python train.py --gain_aug_db=6 --arch="crnn" --rnn="lstm" --num_labels=36 --lr=0.0035 --precondition_frequency=16 --merge_dims=true --one_sided=false --steps=2800 --warmup_steps=80
Rows from block 3 of a small multi-label audio tagger, named by matrix and row number. Each number is 128 + 24 x the weight over its row's rms, rounded and kept within 0 to 255. All counts start at 0.
After each channel's rows are labels from the 100 clips, of 14976, where the channel reaches its highest value: "loudest band" is the band of the loudest frequency at the time of the peak. Only what is clearly more common there than usual is listed. The data: single notes of musical instruments (NSynth). In brackets: how many of the 100, against the usual share in percent.
# conv: width-3 conv, stride 2 (model.blocks.3.conv.weight, 288x240x3, each kernel summed), inputs 160-239

conv.236 [160 104 157 104  96 145 144 155 131 109 124 174 147 105 116 134 136 132 162 143 136 128 117 114 127 123 135  98 184  97  98 123  77 118 166 136  64 159 122 158 102 164 191 104 122 115 146 158 128 110  90  90 122 187 135 111 134 118 103 131  92 158  74 139  90 137 142  99 126 158 132 133 132 122  95 120 117 101 145 139]
loudest band: 4000 to 8000 Hz (33 vs 2.4)

conv.181 [124 160 158 164 105  89 130 109 157  97 115 121 103 122 130 150 152 160 125 144 127 129 146 153 106 145 133  91 100 119 119 142 125 107 147 131 107  92 193 113 109 125 114 106 121 131 130 135 128 126 149 147 112 127 148 152 134 172 120 131  96 122 152 133 161 149 128 160 125  78 190 152 142 103 122 137 135 116  59 143]
loudest band: 250 to 500 Hz (69 vs 14)

conv.13 [166 125 139 108 133 112 134 124 146 137  81 150 110 147 106  94  98 149 139 124  93 111 143  82 118 146 162 149 175 168 173 114 111 145 127  73 116 108 134 134 155 105 135  79 151 142 157  82  95 115 127 142 155 135 111 103 119 119 162 131 131 136  95 126  83 171  84 124 147 123  84 111 112 208 134 118 140 103 132 132]
loudest band: 500 to 1000 Hz (42 vs 11.5)

conv.45 [150  91  92 108 119  87 140 100  84  97 115 148  97 105 123 162 100 119  88 105 113 118 121 153 130  97 103 151 114 108 168  96 142 115 135  95  96 117  94 146 112 122 153 121 127 152  69 130 116 113 112 133 150 138 113 145 130 101 167  60 110 110 140 117 121 138 150 116 147 170  80 119 158 170 132 127 125 114 138 131]
loudest band: 4000 to 8000 Hz (25 vs 2.4)

conv.247 [ 98 134 121 150 183 146 117 103 132 110 109 148  69 165 105 122  94 141 122 106 140 121 107 134 143  97 170 157  97 152 161 185  82 117 143 101 105  87 133 127 132 118 116 109 135 104 119  79 125 112 122 104 143 166 147 104 167  99 110 134 139 119 138 102 145 128 140 125 163 110  98 115 122 138 140 124 142 107 144 124]
loudest band: 500 to 1000 Hz (31 vs 11.5)

conv.279 [166  98 106 154 152 125 139 171 141 136 136 137 126 101 129 137 145 130 159 122 174  81  97 114 141 116 115 174 172 137 147  84 146 108 173 151 175  99 105  87 125 111 121  69 132  78 137 143 107 114 130 173 168 124 123 135 136 113 129 155 139 104 151 167  91 137 120 106 140 162 136 158 160 130 118  86 172 157 109 136]
loudest band: 4000 to 8000 Hz (26 vs 2.4)

conv.286 [186 138 104 143 131 150 113 137 102 155 125  89 103 136 108 130 100 143 142 136 123 112 142 111 187 113 177  84 152  98 119 129 115 111 131 105 132 167 142 137 143 107 126 118 113 122 135 162 152 127 149 154 128 177 121 123 116 106 127  87 165  84 144 120 121 100 142 153  96 152 116 156 111 109 120 139 125 118 169 121]
loudest band: 4000 to 8000 Hz (25 vs 2.4)

conv.270 [118 115 115  84 152 157 138 101 101 107 152 144 150 149 126 109 141 124 154 163 149 134 109 159 137 106 137 125 111  99 103 153 140 116 132 122 113 100 170 127 132 112 143  91 140 150  99 119 104 102 108 109 113 146 112  91 129 146 192 100 116 134 165 172 110 127 148 150 138  99 152 123 120 128 104 147 140  88 139 130]
loudest band: 1000 to 2000 Hz (71 vs 12.2)

conv.240 [119 152 115 101 199 116 113 105 116 160 162 118 134 190  85 190 135 101 116 116 128 136 127 136 150 117 142 170 135 115 130 145 134 130 148 188 161 143 144 101 200 161 140 141 158  96 143 109 119  67 120 125 127 119 149 156 128  86 112 119 159 159 149 132 162 154 104  97 130  92 156 117 115 146 130 118 138 158 103 122]
loudest band: 250 to 500 Hz (45 vs 14)

conv.143 [140 134 115 123  78 134 141 113 109 162 155 135 141 133 151 153 122 133 101 123 105 144 139 111 155 101 137 155 129  99 120 145 124 138 119 151  81 106 114 130  85 135  93 122 136 101 147  89 147 138 112 119 107 137 122 137 135 108 105 127 150  86 129 116  87 102 146 150 144 138 127 125 130 138 139 138 148  91 157 132]
loudest band: 4000 to 8000 Hz (28 vs 2.4)

conv.202 [111 103 139 201 123 137 103 130 137 120 143 123 112 112 131  99 167 118 166 163 112 125 122  90 151 127 145  87 141 115 125 121 145 124 155 137 102 180 105 151 154 160 132 140 164 130 147  84  96 118 152 194 155 144 112 122 158 158 143 126 111 170 144 147 151  94 120  96  96 151 104 130 149 120  96 127 176 160 113 137]
loudest band: 2000 to 4000 Hz (38 vs 8.4)

conv.159 [113  92 143 151 126 100 160 137 154 142 124  90 107 135 133 137 146  97 116 133 106 142 124 150 125 166 126 163 152 161 125 121 126 135 139 127 124  87  97  89 105 131 117 166 122 103 142 175 149 112 119 115 140 143 112 121 123 174 125 136 168 106 131 155 163  99 125  95 119  98 107  94 131 156 133 135 185 117 188 106]
loudest band: 500 to 1000 Hz (34 vs 11.5)

conv.15 [133 156 144  98 127  84  89 175 124 133 112 132 135 139 119 152 121 115 117 131  88 141  98 129 154 131 118 175 178 130 161 153 145 105 133 116 152 147 143 106 104 146 163 124 133 112 154 112 104 130 165 116 170 150 132 111 183 173 137 113 119 102 128 149 165 134 133  86 117 134 108 120 144 158 112 149 143 141 113 135]
loudest band: 1000 to 2000 Hz (33 vs 12.2); 2000 to 4000 Hz (28 vs 8.4)

conv.32 [133 161 138 109 114 102 153 100 114 159 112  98 114 120 142 158 138 150  90 133 131 137 126 145 113 132 148 129 107 126 128 121 152 139 158 124 118 134 107 163 131 126 112 159 135 132 107 112 135  99 163  99 165 116 149 104 141  98 103 132 173 182 159 129 131 112 119 129 144 186 136 136 161 125  94 126 153 139 152  72]
loudest band: 4000 to 8000 Hz (47 vs 2.4)

conv.266 [120  98 131 146 127 116 110 130 126  84 116 138 142 154 139  87 121 117 147 127  97 120 131 104 127 109 129 112 101  87 146 140 140 109 195 108 122 192  79 124  93 133 132 101 130  76 130 142 123 154 129 117 146  91 134 101 125 108  99 156 108 134 101 110 107 132 142 138 172 155 121  98 145 151 156 124 136 117 156 146]
loudest band: 2000 to 4000 Hz (30 vs 8.4)

conv.68 [ 94 132 130 148 170 125 130 176 118 141 144 133 137 111 160 104 104 129 123  93 163 129  69 175 131 139 148 144 115 111 121 102 168 145 122 159  73  92 139 106 154 104 112 114 119 119 131 119 108 127 136 136 163 185  93 109 132 158 136  95 161 114 130 136  53 124 119 112 141 129 102 133 133 142 120 116 122 117 109 154]
loudest band: 500 to 1000 Hz (45 vs 11.5); 250 to 500 Hz (41 vs 14)

conv.4 [152 110 108 104 117 157 160 138 138 149 119 188 102 103 144 147 144 159 136  93 136 156  88 117 150  96  96 104 134 132 122 143 133 116 117 146 135 113 129 134 137  61 138 142 151 130 104  85 124 123 124 132 143 121 141 123  94 145 122 112 117 120 129 144  66 108 104 122 161 123 136  87 108 136 149 118  90 150 132 134]
loudest band: 4000 to 8000 Hz (31 vs 2.4); 2000 to 4000 Hz (27 vs 8.4)