From a checkpoint of a small multi-label audio tagger: depths [1, 2, 1], batches of 64.
Rows from block 2, named by matrix and row number. Each number is 128 + 24 x the weight over its row's rms, rounded and kept within 0 to 255. All counts start at 0. Numbers have three digits each. After the name is the row's rms in percent of the matrix's.
# conv: width-3 conv (model.blocks.2.conv.weight, 240x240x3), inputs 221-233, a 3 kernel for each
conv.0 090:116125099117131141112113150124158119064093105140144171123157170111126169130120125086139141195124178117113126142127111
conv.1 087:143117113152128119133152133105115119095136132151126158112149129126113153129116125079118149139149106085102111145123116
conv.2 087:115118144101084134101093125165096165125121110125108140162180129132106130082137099107099180148131136126115148142087137
conv.3 092:143123123147133139125134143157108112116131160142116133185150140164158144139125102142099139113090123115092106101143143
conv.4 116:136165130168120184086132138106125149150121152105139119111130139145124135157145156100130130141155132124147102158136150
conv.5 102:142165148129149107133166126139164169153121103126104125140165168125115145089158148120148136120108133100145112131130099
conv.6 096:090143118095105126099153138135130139114086099159101120139136135147102087082096149135167122164140146160075113145129156
conv.7 096:108122139107155130170162089159135121119143163130128124126148114156149155132098132120131117131111148162164140091073077
conv.8 104:129129152100148107170173094155109113133130173129139122170144105134119115121126120135125115117105100115121168162125117
conv.9 113:098174122099124145150156096122129176135102120113109167126092138106125100114119157179136096116117103128119108122133161
conv.10 096:132128119087124121105155147185146140128150114122111141086094188134160104173117089160124119130124084103106105126115119
conv.11 111:127102140130127117129088146161113102072147139097134150156125128125103168099132101120111127110122101134124124129137132
conv.12 099:146148113158136117086145125167114113107116092093133115114122127136120131155103143145116112108160136142103141121086129
conv.13 101:120120170142161099106171132154074148162137142129128120129167093138136149103116162091121133150159152137124159154125162
conv.14 116:121105118125092136090148110124161191107129185130073167094094160137173105085124192125135151109117124118101159102089174
conv.15 093:118148155139118105122106123099152132121167096154145159166089090141139156135162097110114141146127148130124092128179138
conv.16 096:115162142121139094130130140112165146147127160141122112091097139119131136159111108099109136103126124099128114094175115
conv.17 095:112119144148148132135085119079124153128131110142163100111133200118119120118113127066103150144141135114105137127110105
conv.18 092:098135130131127135137077133143108136128136151169127117124122138128113142146083122132120133120135143171183169106096113
conv.19 110:116101090152158144127116122128117133119104122072150127142091163121140156115106103117157140148104099105125133143146119
conv.20 093:152114101094128101148101101129108136120136128195114143121142075118109157134122084113142093126148150118102129143122143
conv.21 107:129118117187075075126132121136134117151112140129111117171136095109137088134137183140084099100144130112110143113129158
conv.22 089:148117104117128113177140113134092092101112132103139115119145138145100094082128138137119091134115127151138083159153094
conv.23 118:172087129166127100106118138130146131121149111161117090147155137152113116122126104145127115134141113107131119133098138
conv.24 093:133169151137101148131133103137168135133156130121122118137120129116139117121158158154134152153135149140162135132106128
conv.25 112:104132106123160108156122104123133131124118166128117095135102149153145111155138134135122123095086158106143132124130169
conv.26 093:136131104123135088146131160115108129125140167113098132056121187139155143117137110109130142076110122139141131128158135
conv.27 089:118104105103177144147123133093141087121114155158144120114116089125110071106170115108116124162158163130139103087105091
conv.28 087:116149141150118114107104128138108152137130144111137137143111092092095140176124142157117150142132138129143118134127080
conv.29 102:152168116128136132144142138163132130148154126133120097130131072077161105092121152115166125128128167136096115137144086
conv.30 089:122129129123130149119121120122116119104161135158158111183129128160185156158177141125149145144103128101092110132153189
conv.31 104:117127143137138182098140142117119065126114135106089152157163129117098086145149075152101177175123137124113125112167103
conv.32 102:119087105107138161144160118143134129128114129127164152149088146134181097112095148106130141126129134159166136141111093
conv.33 105:144124152129132159126081132119120148115150121147158115142125120148112131142168140109117109118100095118094090134127139
conv.34 107:183102105160103172103101139111133099103126103102132128117146081098119152118165107102149150090118150139132136135155140
conv.35 110:103126150128123114157100108099101186104091146170066113162120091114155101093140119109116206146152179123131112124157116
conv.36 122:140120119184145109122130115122159207103137123160103104125106094118110131113092153117094130144097120128156125105159123
conv.37 098:086096125116117101096134150128186136139103148088126111060148149139102157104171137140113079105111103114121131114140087
conv.38 099:190108189123100124129112124121072128104133129115120107141130132076122131075119125124166113084088096160117120125126117
conv.39 108:126163104139152122157160121151108103128148106109132104150093105156163121115146098063170117109107110147114136165154127
conv.40 099:152150118092128135122126122140099125163155136110155119140127174142147132114125139101154116118147112112145105120111071
conv.41 108:115146118120111164142096097110126110133094140102126106135164085117160138138139108130193080125143098079086131149115127
conv.42 085:111141144093115110162128123180155148155135093119102118166135125084138098103102107148186176085081100097134131147197129
conv.43 094:114099125091108140155153089128107115101136125138106138152160136151107161144145132114168142133143146131191114114115126
conv.44 108:099151127109065120124133124164106095138149124078106156115135148085114123124083124095163126161112120142115111119118130
conv.45 086:104116094147112087111131112150150140112172103144161145129124158130136110137121130145136166130109108130112164126162133
conv.46 098:111154123179120169127152100086133141117144170146118098138130128134093108127152140189119161122114115096129116167122099
conv.47 105:137119127176100132133110097152109125091178136101110141102130122132109125154086165111146116122102133138095144107123151
conv.48 105:115092110101131078143134129138120086106145177177149148167107083124125072124120134123097117130144124110108108106099151
conv.49 094:112085102122122119110114110077114124185149117131104073118126124108146148100118135131126146121083123105130104145132113
conv.50 092:134126111103174132129159114148146104077097154130125130193167113169139124164103149102123143103121144108111150146124153
conv.51 088:201193166106128146161147160095122083139131121156125086113096109120116117129133149085098124120143143210135118161136127
conv.52 099:100132165107150132093083121125126121119119144121150126169125119101144155100131157118181087100130112134124168148111158
conv.53 104:138096141127119143113151121092129115147125099161107129148118168106143126117102170173135125136127161173131104156153126
conv.54 093:121148120156138073145184136102120109131115123130155129121189125131143144094100088137106137139129095129145165180135143
conv.55 105:169129155131146125125141132129155121146119123130143109159101116078114151120110104162175103093127154095126121147122124
conv.56 096:130129127081147136132118168118068116160143145142136119104095091100091068155162161132125139132118146126144076131095099
conv.57 101:101124144129074163106141127145113120142123115141085145144081106097132087089142135115157158122107109155163099190135166
conv.58 106:107137140126140167077151163165086110078134134102159116166163169101101164097096122181147140147125148129105169168147147
conv.59 099:130137162123137121110160162233093114113109099148130105153064132161155137141123134150137100128124176144118125126116160
conv.60 109:145130119160135118138151147139164131154078107117096137097130148146121127105138127060144153095153104129134142143129120
conv.61 095:122097143101097125111108138112114107158137118139124109118140108138144124137128130148104125166073109136160140109117100
conv.62 096:088127136148136115186133115164112183143144111118150162093124112118163128163077157071114103119086118154106122164126104
conv.63 094:168109121146120152159108090111117120134159115173147135145140151121112106161165121107149128115118099120080110183167144
conv.64 089:173120116086136134139145147125139100107136108176152142152132092141107132109087140128131079118113125128150136081091116
conv.65 110:137117144118078177108098135126125092138171145095092131123132098092120134191171130111128096107134133102128153139108135
conv.66 103:070097140092126136113084135143097120111126109101117144153148114109105122160128084114121136150167168124120150142129133
conv.67 109:087125145103086156153152144124153119157106142092132151141111093111144115109128122105192116153091085096141116134110145
conv.68 102:110174151118135124079156135075103141123134112122099119189115096139090146117111144136099121090136144124147166120120111
conv.69 093:123090138120152102136135129148136181171109139142132128138123150114142145104133094150091090123155100130122134131094118
conv.70 100:137087145138077173156150146118148099103143135132112137121136187178162127132132122126090120110124161125087135100102120
conv.71 091:158150107128110128115152117095099158137179139138114117150127107138168120137150118166104123105111102166158127175134103
conv.72 089:098113124116117117124141091137155140156133112146160135102123145119127108147191139128138206137124162124108156120169125
conv.73 106:142123114123149087070115101125130138146177100108130137118161168074149146117132162178105130140113140136123130155145141
conv.74 099:095136158158106127093125104179111067096199154118140139127127138155091122128061121126127148108098113145177099126101126
conv.75 096:143116096105123088130153129138125106145120133126155108119116104145121184145133124083126107104103122114146131154119142
conv.76 102:091123140083105120132089142143133053134153093082150163130173122142152096075095100144131137109090136161152137118127154
conv.77 106:131117097113116118144107083138073184157096130128152123132103114165118113141152123176126136125119158112111144112139114
conv.78 091:108140130135148131130097109103135096103183155125094122118090141137127129144146141153110130136112107139103109123161145
conv.79 094:126136153137123129134090085108160057137140140121157134137130135157162150142182091085168177121129129147157106126098105
conv.80 101:116115134092124115155139112094104111114120113113150123128111124120104126103116133136092106136168117089130128142085133
conv.81 100:138144157141124101179150082072150150150121151068070129127138137115109152096120138139052098123117099110132135151160121
conv.82 094:103094119118097115134154122090057067148123122134087152128138128130132101088130135133116159134122137113102060125118105
conv.83 107:116167136127163114125119089113068166096105168120175157144141120114183138125118060128145117130157161096107151145137130
conv.84 094:117153146110131123130123163144166119154081102115102131115115133129142107175169110080111135151181103144134131180141156
conv.85 107:137175147203136087087163115143205090117115144127142128112108162148134113135114119155113110104077130097148140126087138
conv.86 100:136163133151097075134144109111109208115129135129119122182161100133152122091124114122113138084145136125121157136090142
conv.87 108:122132133122119134127133088106147103130112125129129116170123134121131129180110115197105111116154095125082130118118133
conv.88 093:117098127085113120173137124128103129118105146134145118178120112123129162095154144124135114147184188135136089116124165
conv.89 085:144156134130142167168151114112133108103124139161162116118114144108126139163121117108133124225166161134156152134105136
conv.90 120:112141114152102143132090127099116151124158126131112134122142110139096192144125122116130141098103125155119127142104164
conv.91 103:144144143175095146125154132110176102122116144095128086077113108111128148141115093134116128161138136095084142138153137
conv.92 097:113169117118178075144128115089137129163090125129114140097129133154123140117151150104176128110156120189172129089117098
conv.93 120:104120145119129120179121150083119110156161097107147103124152109139098124113109138152112145125107143106133126094159134
conv.94 101:147124174105158128157146144155156117166106130117108124176101112125143145143108140204144134121111115092128102120135123
conv.95 085:137113105127139123131125116132147116146075113103139148162146155093136117101131159144086137168120119143179145161144170
conv.96 108:145177140115148144126101119101131138155128135162110129161139138095137138136113114114153149143125124130138147129108091
conv.97 104:128084138118116134138153167111141128111154119096158134110153111165128158150139102136168150129114111088118107146111164
conv.98 100:160125120161101128135107108122141128121111119111154118121136129143153157135181134107132095110119155107140097124114127
conv.99 093:096116124129125115130153111137094132095105158132164138172159130131148130144093124121132125175153134077102158147167130
conv.100 106:128126124117103137145096126156115102150157147142108122114119097140161140117100114090138138123121176105122136128123129
conv.101 098:163125153159148081110173121130116144174137154085110070118154116128123169141126117162091098127118125157145129149125138
conv.102 104:147118109154134120125106137124145120112104171101150129089142103135090122095139131105142092107137083101142100135109163
conv.103 099:168132127142148104152112131125106115093109150111148104137125139159132097165145141077126120145106150133137150131137115
conv.104 087:122140110109117116060160128164152109133112130143102161148149135143153140111143157127108116087095129138123103168119154
conv.105 098:101161125131122130147156136082135159133117145121116148106144107118127122072138138190153106155125118129141158127132120
conv.106 081:176130120146110149144138141128116117150157159111096143151129108113121125120144102138152110159171148157112095127107131
conv.107 100:130091115108092137131122114133105130118165122114138118098082137089144127127178104137124142120110128100124151117127131
conv.108 099:101144136118092152170160158087133121104116089150089122106116146145129109114131142126104134164155130159096139119128106
conv.109 093:134127153093130137141108102123103102096151104129116098124122166127092117094107138125151130147106082147119102120170097
conv.110 099:142109102155116077156111147166124168139092146125053137136140140108117125086155119099123163119171108099177165137105112
conv.111 099:116147123120125164137130134134114163169140148156107154150087123104092123117103129125098129129134095142137132165117132
conv.112 103:135162109110114165115159169102146150101120117114091128153109123130128126096143117119197129133128117106153110127121110
conv.113 099:143128095152105084132149083111106089150162095113136091115147128149109102122095170124116143168125113156143118085135135
conv.114 097:139118119150122164132137114113138112142124134136109180145148134142147128148113126100111153089111126113125157130119131
conv.115 087:078111135056171147154150140102147093179197119169143141142091131150109100146132104158145110127158114149150092148150123
conv.116 105:089123129147162153108080129114131152137129125071169162129135123129133118146150103124141108137092125124139118135134111
conv.117 097:124145123139140085095121169125132135112104114103154192127120156119115176085097119153139166124116098133138140120127114
conv.118 104:100160174152120099099164117152122108141106099123102101101132158130106136156156139133129109099103108110139134135129112
conv.119 109:094129146121150131093121133116156132146144114116116177117183146131161100137119148104131111132139108136158121124155107
conv.120 095:118125179102151067097125130138103112132144139098111133137140120133141152120109135106156182118153150137161117124126142
conv.121 101:144114133142141143111155144084160088153185065134096155152162071135151175123158134137121078141151084154116104099127137
conv.122 101:117119164142125175152131153135163135135147124132106148115124101123162126130145125176082128110109135166109144118172138
conv.123 104:114167122147152077137135176116146142115143127155115098095121159133137109157113139162121131148122133161118158089133133
conv.124 094:148115155131167110126101105163137139148080114118114138137085121113127135134151114140178116127103168142118126157099091
conv.125 091:141146170154170135140160102159120098133117121145115164070095099083096088142108129089083151110141120171119138140141114
conv.126 102:117112144123128091139103109126115132164128134152124056104135165156139178119143164125106120099146140124141121143100142
conv.127 095:151139122165082151157116130147158100134107154130113101102132103105142108098078100110126143112167140127138102158141092
conv.128 098:143112095173129119131104135131145149141131130127155174121104186128145111138101161143100102111105097138098101114142168
conv.129 115:136133140092116112140098136174122062175123122115143082118153121117114110156115136158107107093152090129166144142151125
conv.130 107:106129104072154123134136149184152127144135106145142168141082160142137131125128146091099148117126120126098101130100091
conv.131 093:142146120126142160134116134133098097147103142139145133141164114137109127106132125157168135113147162116093143148153159
conv.132 091:139108133135148139094119137072150103137114159118125151134113125145146090138134127145100118128166146135141119085086095
conv.133 099:108118140170149155073104146106146146139132084072131133121143111121091112123141150113125123148147115116123122133104129
conv.134 104:139122107125085107136140141084126158155126135138112104119110128165145132132100135156130158140110106138118158115104125
conv.135 100:133133105106152152125081101132162139193128099108185129135094125166158104141129169135149110104116138149115110149097134
conv.136 110:151139111137095118146134141138117121141080104147117135118142131115148124126143135096127148147182116165133080124121172
conv.137 109:123128148165152128111108142124142107140113109138138159098096161125110119155141139129158148164139125127132098148133124
conv.138 099:136145138134147076141106128121128147098136149151081156155133163141127133135114122128162120118150106111138113087101111
conv.139 096:134169132126144129102141159165113115180125121098159126137132142175147141148123144152105090126147147115104118134146129
conv.140 100:138147163134100118147122146175138194123152130129113114102160117170164126096127144135125111120118119145138086120071160
conv.141 110:107111149138131118142154169117102170124119161128164069180149086098150112122100121122106146091085145133124130130118129
conv.142 108:136125120096132148126152149194114081144113163132132109136157132102152146165084134095141134159105133119140169148139150
conv.143 093:089105157111101122097135156167125141105129117150167126159143123183136165097139102069132122094116136135162166127122099
conv.144 103:150107115142100168125086115114164131152138149124122134184173107124154142133108126145126120072155128141121088125137115
conv.145 114:103120129150127109151133077111140139140095115166131104139130147121133118078118152128140113121155132131101142140086134
conv.146 118:171125078166113118139148148094115145074111147120161106153125091137117124175118101142148144116101117163098145082151144
conv.147 110:168150113158141094136101110093100184117132124104127136099100137140151155150138143115136134151101128166157113103161116
conv.148 106:112151147177121167120111149116119138163148094117121140141154162135128104095140141161156106104140101160176151127118128
conv.149 088:122141172077131118128131139167149141159128096086146121111149138138124139154103147135116113116093142170112123107111171
conv.150 103:125139098137135124129168100162159102109116141145142131132094124120104142121114156142112150113130141115128164174126142
conv.151 104:132108141101114137132120130094137134131166105139139139094132148121130140116154089131121141129118142110125136094124130
conv.152 095:123083102073137139112127139157132114148148160149110082104172107148125159087178117142185177140163150114081114140100129
conv.153 111:177129138114159176163092119133128186149125095130125124116137170149095135076143159151118121119098107140133129140134107
conv.154 094:136163131139131113148170118093140140117167139157137162111093156135100122131146138144128084136133128123108115094129145
conv.155 095:155170126130125161100105155096119132133168115162155117104125107166089123098155117141131141113126112097143128153115161
conv.156 105:142142108142129104130124100126173102093121137097106136125124105116131145189182101128127088141096122121099101091111143
conv.157 090:134092106162136138139094072101105109124127114132123109116114102182137129171135110142122110135114092170150173119124142
conv.158 101:119126117146177111123145106124116102115125119156125100105183104146121118098164092129171064150126097123119108161091145
conv.159 104:135162132130149095154115142131146113147128098111134165106125153135130119116137159104140127126140090077104100163121068
conv.160 106:161133161127129151093127150122124076128142155149112156104151099129138138100090120133129143095100152153155092154127143
conv.161 087:093146163096094127125124088083122097083144142111135160125147130165132137111132091116160090142119128131134128101127127
conv.162 096:123094157090114196085154135124144129146154115148143080107120132123130089141127144123138174134126114117121087116120107
conv.163 102:166144131104131098168165126143117128176074108127139137104133146111168089130146114082098160123124142161142121147112108
conv.164 102:152122128093148145143126113108125094121149102125118184098060074152166139101162122122127139142136080138105123133123116
conv.165 100:091141115114125075122158161166116122134136116101126155143135119107131131137149155140135130125102166136102150154109127
conv.166 105:121137126130120165158123136114139191140142103181119145114125152126135112159134107097113128146139135117159123149143133
conv.167 121:118149162135136118160091132124098106130106161097144142158069113143121167150136086135106156142093132085114163123108131
conv.168 096:137141111168137103119162109141142121119130126114155147138112154146148081129126127148143106125166126125146109139164146
conv.169 096:127093129149122144144128130116093126130119147106114143108126139126146091182138126153099105160149132104117092120107114
conv.170 102:155120135126129098122136139131186134154131149108154120143161111128130183138112168102104082125128095154154154137130136
conv.171 098:133102121121132106087093158180117131109129108079153121157104106083142123087103123153104091129150122141149143102133125
conv.172 112:118131130110150100112102117169073142105142139097118133135126158136144121126132114101137131098128123138109128082123134
conv.173 087:161172148104135112124123135132114135117077116123135135167121114161105136133161150125165157182161145139111118110143174
conv.174 099:105131146119175117118138101143112149123124142135104157127120138103131126112119128146127128063148130144156126144090135
conv.175 105:125146101127124112130136138124198133072132188124101112072092144123109129099159155140132107122104140108117141117143140
conv.176 095:110127103133101121131144136089133149152143141131126105159118139112112099096118124182099134145109133129132100133141128
conv.177 097:103107116109102076128108137124183099131132131136134119147088199120119136126157158105155132161137132119166120100122126
conv.178 114:117136130147120138110107161121106128153162088116104114146149095116118142137107095143097114147117126131121139149118126
conv.179 092:124096113136100124111166156139103164094100129129158117174180128137120149112177103105128112153105097140112116101152122
conv.180 093:195163125079160140174172105112123154119145123145171095147123120115121087125140141120080126144126117137129125114152127
conv.181 108:092168146133145084114153117131133123122112122127145134154131135104145084157134108140138149168118174165137123149135121
conv.182 104:104125149125124113124165128136136172150098092168118095150066108146144077087112148115199108144141105160148173155114137
conv.183 101:133144168169164104162107084155133150062131112129150099120133102131157157100098107122073180132143112150110193183123099
conv.184 084:130121139168129180101135133171086096103160122121090147156166130131162165139130127153179111104124149161113123127102148
conv.185 105:109124115124160146130141117123161096122141163102114114138077096131135125104142108159178135141138147159149099136191118
conv.186 104:137139115126121150112171121082138134093116120132108082152150148117150075151124105094138124155112136129140112112108123
conv.187 115:136157155068151092095119080123177130157155100151126157156098132148127125122111150110141113144133115085163126161142115
conv.188 096:142133136072185101125116148105111156068102144162109157144101129144114141165148146152205095128138111107139125102101183
conv.189 098:082124153121119129112173137148111131126128131110128066132112119088135127104123109134103164136128159135126118140192094
conv.190 093:142156122109120133109146095111131098122136093110144122108156168171132133155129103107108112184196149100118097125150095
conv.191 113:173117156131106112127104135136127074121135126111109161090139149151172108113110100088114155155141091139092113124167088
conv.192 098:105119160129113120134156087100104118094135168112105164117114096160112097160124182110117150139140116102129109153107145
conv.193 083:114119158121181109093128083143146134125116108105170143135110123116121104127096122179117133156116198138146077193169136
conv.194 085:167142150129133160154135139164115107133167098119159138137094083178099150152103130109083144103137134121102118113120137
conv.195 106:105148115112102121125092101149108136132163126146110119129105126113145180099160148107105123120115127141149132134113111
conv.196 096:114093102093065104152126087117157136144133101127147096111149186130124116127105070102161171173141121142172145064152102
conv.197 091:101104118083108134148111132165153117086113118114116164118098119115157127125144153159166120118137150114150113128120125
conv.198 102:157142106141105124112115140125138135137095109141126100098129183143144114141124101158114155152172184110104139087121137
conv.199 089:145138079101130140151139099102143117178141108128106140109167175078115144149140134075113153132139137163123111140134154
conv.200 101:143098114169117099116124113136150108092139128174136179122170111091154105130118120127112150118103132062099158159149151
conv.201 089:140135138124147123131095079171124108181132153072116137137166084081147143152105091115186169105130114109162131151140136
conv.202 106:130130139129141124167106136118137130141137101093134142132100137122094142100088131198117102115108161129139093129103129
conv.203 108:117106147101141148106113112154112182090158112114125087127102149119079145179141108130143144121086108113143134133076129
conv.204 092:117124146107143150136156105133143081132129109129096114184121133110131151121132123117166136141170165139133125140152098
conv.205 094:104090094116115106182133113145130103114115136163152149079141133124129125139146160137149152085125124114146135123136149
conv.206 097:138158115128143106120106126125143151085097148123146121170146120166154135131138137142178099120130169130153149130094064
conv.207 089:120167122104135156163149122151121129101112079080118118152143154118098097154134114097152127135134131174160147078128138
conv.208 107:103107140123165159132120129138139136128094121132156119110142144109116150114137104097123100157150136116112131138097081
conv.209 109:152131120078180136114145127103124164135159118119145106161121112113078137113112162108152119117107115173128137129099128
conv.210 088:112094134107139113129108120143103102164077144151134121111125123068106128127111131112111118197169076124085117158156073
conv.211 110:098124128153126147162113124144123143106160118159115079113144100151127092130141147097176091145144120127133125146101114
conv.212 094:097121130137093165159158139124118112130109153148134140122128138169089126107146165116119133118125117112121146125177134
conv.213 088:113106114123136145106108097108089093117128131089127122162146127123180122104124117097111142126122120133142085141115170
conv.214 088:129149161107139122155077130113155128109112120117129124074154147162153153162146133112120136180145109112142137108135136
conv.215 097:142117092144115159120102125134125108130101127114108110122125121143137115128110154126119136094130104116114185146155123
conv.216 097:105124134095153110107175146132099131123077164204161123123111117154149150124154136137144101131122116128131108166129124
conv.217 102:132102140102154132132136116142131137115152120105108118122150122127112113129111103133178122103112130131110134120112121
conv.218 096:124188100104147125149150156097127111148211155122113105127064108142104114169117129091138108139101163092115115147134126
conv.219 115:119119118139125085133103104135164096120115107107109164119149111113149097124141127122141136153134100105126146155107110
conv.220 100:141131109104140161191128123113150089140156121106140177099150136094127144099136126160131110135138107157136124100129115
conv.221 102:120119082075160144131125110115093147117084154133117153138152161147144126136132122134154145135120155141147111166127116
conv.222 092:064121126097128137183106094079118114125116141110116164108117105147130123113142117138103149141149150123182163129158157
conv.223 087:113104129124102155115107105113091114103127148106117126162183171142146161160139098129128141141125108184138169072069165
conv.224 093:163137129113073123150150127117114128164152130144114108164132138119124114128111170122121144134122153112122119081131151
conv.225 120:145132133137136103143081073148122095086156121105136102156134127134111115129127147144134128117107145125145140162134151
conv.226 091:118123158089137144107103125132140084157186140153153158094163161143129120144160209124126135104136125133124144117126107
conv.227 094:105114135139147122083078177139106125101122143138145155086147152155160144127193131187132138142179096163134118099158120
conv.228 095:105114122167090142152110098122105123181086111136125138133131065120153113085104140095138151131132137112138131091094103
conv.229 093:145131119088112120172145169168129118162090130155140136091086108095143107142155138147119173109140145090103085165124103
conv.230 110:129126163147142125169096142089106145118150075181131121138119125143088128089099184125049087129111144136115110099153162
conv.231 096:121119141119116149130114129170123142073133144135121149118127164156103106155129154101146083147121117131157090103096115
conv.232 100:140064138105118114138142144154119140147113128104138089122123127120103118129121113111160069106158144143132136160133139
conv.233 101:174096100109128141145153115145130132141169075071123131102151101128120123100104096130151125143123125121132133129111144
conv.234 104:148138133064121129127119134143139118157093134110140147143062182140140150165090109114135108140100135087137126109101139
conv.235 107:135154169131146141201146104127092176159147125156116099101105097182122154123100094100135109129121120113112118117132092
conv.236 098:100133111101101154142132126108121142125138107118095118095114134133095142134142122136122144140097100119150169156148120
conv.237 101:108159080084132151122141122129105095119131151159141190098124111143116124139137155117125147142126100110167145156125135
conv.238 095:116157134170108135135178148131124112125145106095139133101132143099115143187106142147111133124121114195105143138102118
conv.239 099:143157149102140104126144136131104149123162107153079121103090133130143138127126121143110106092115139124131132112103135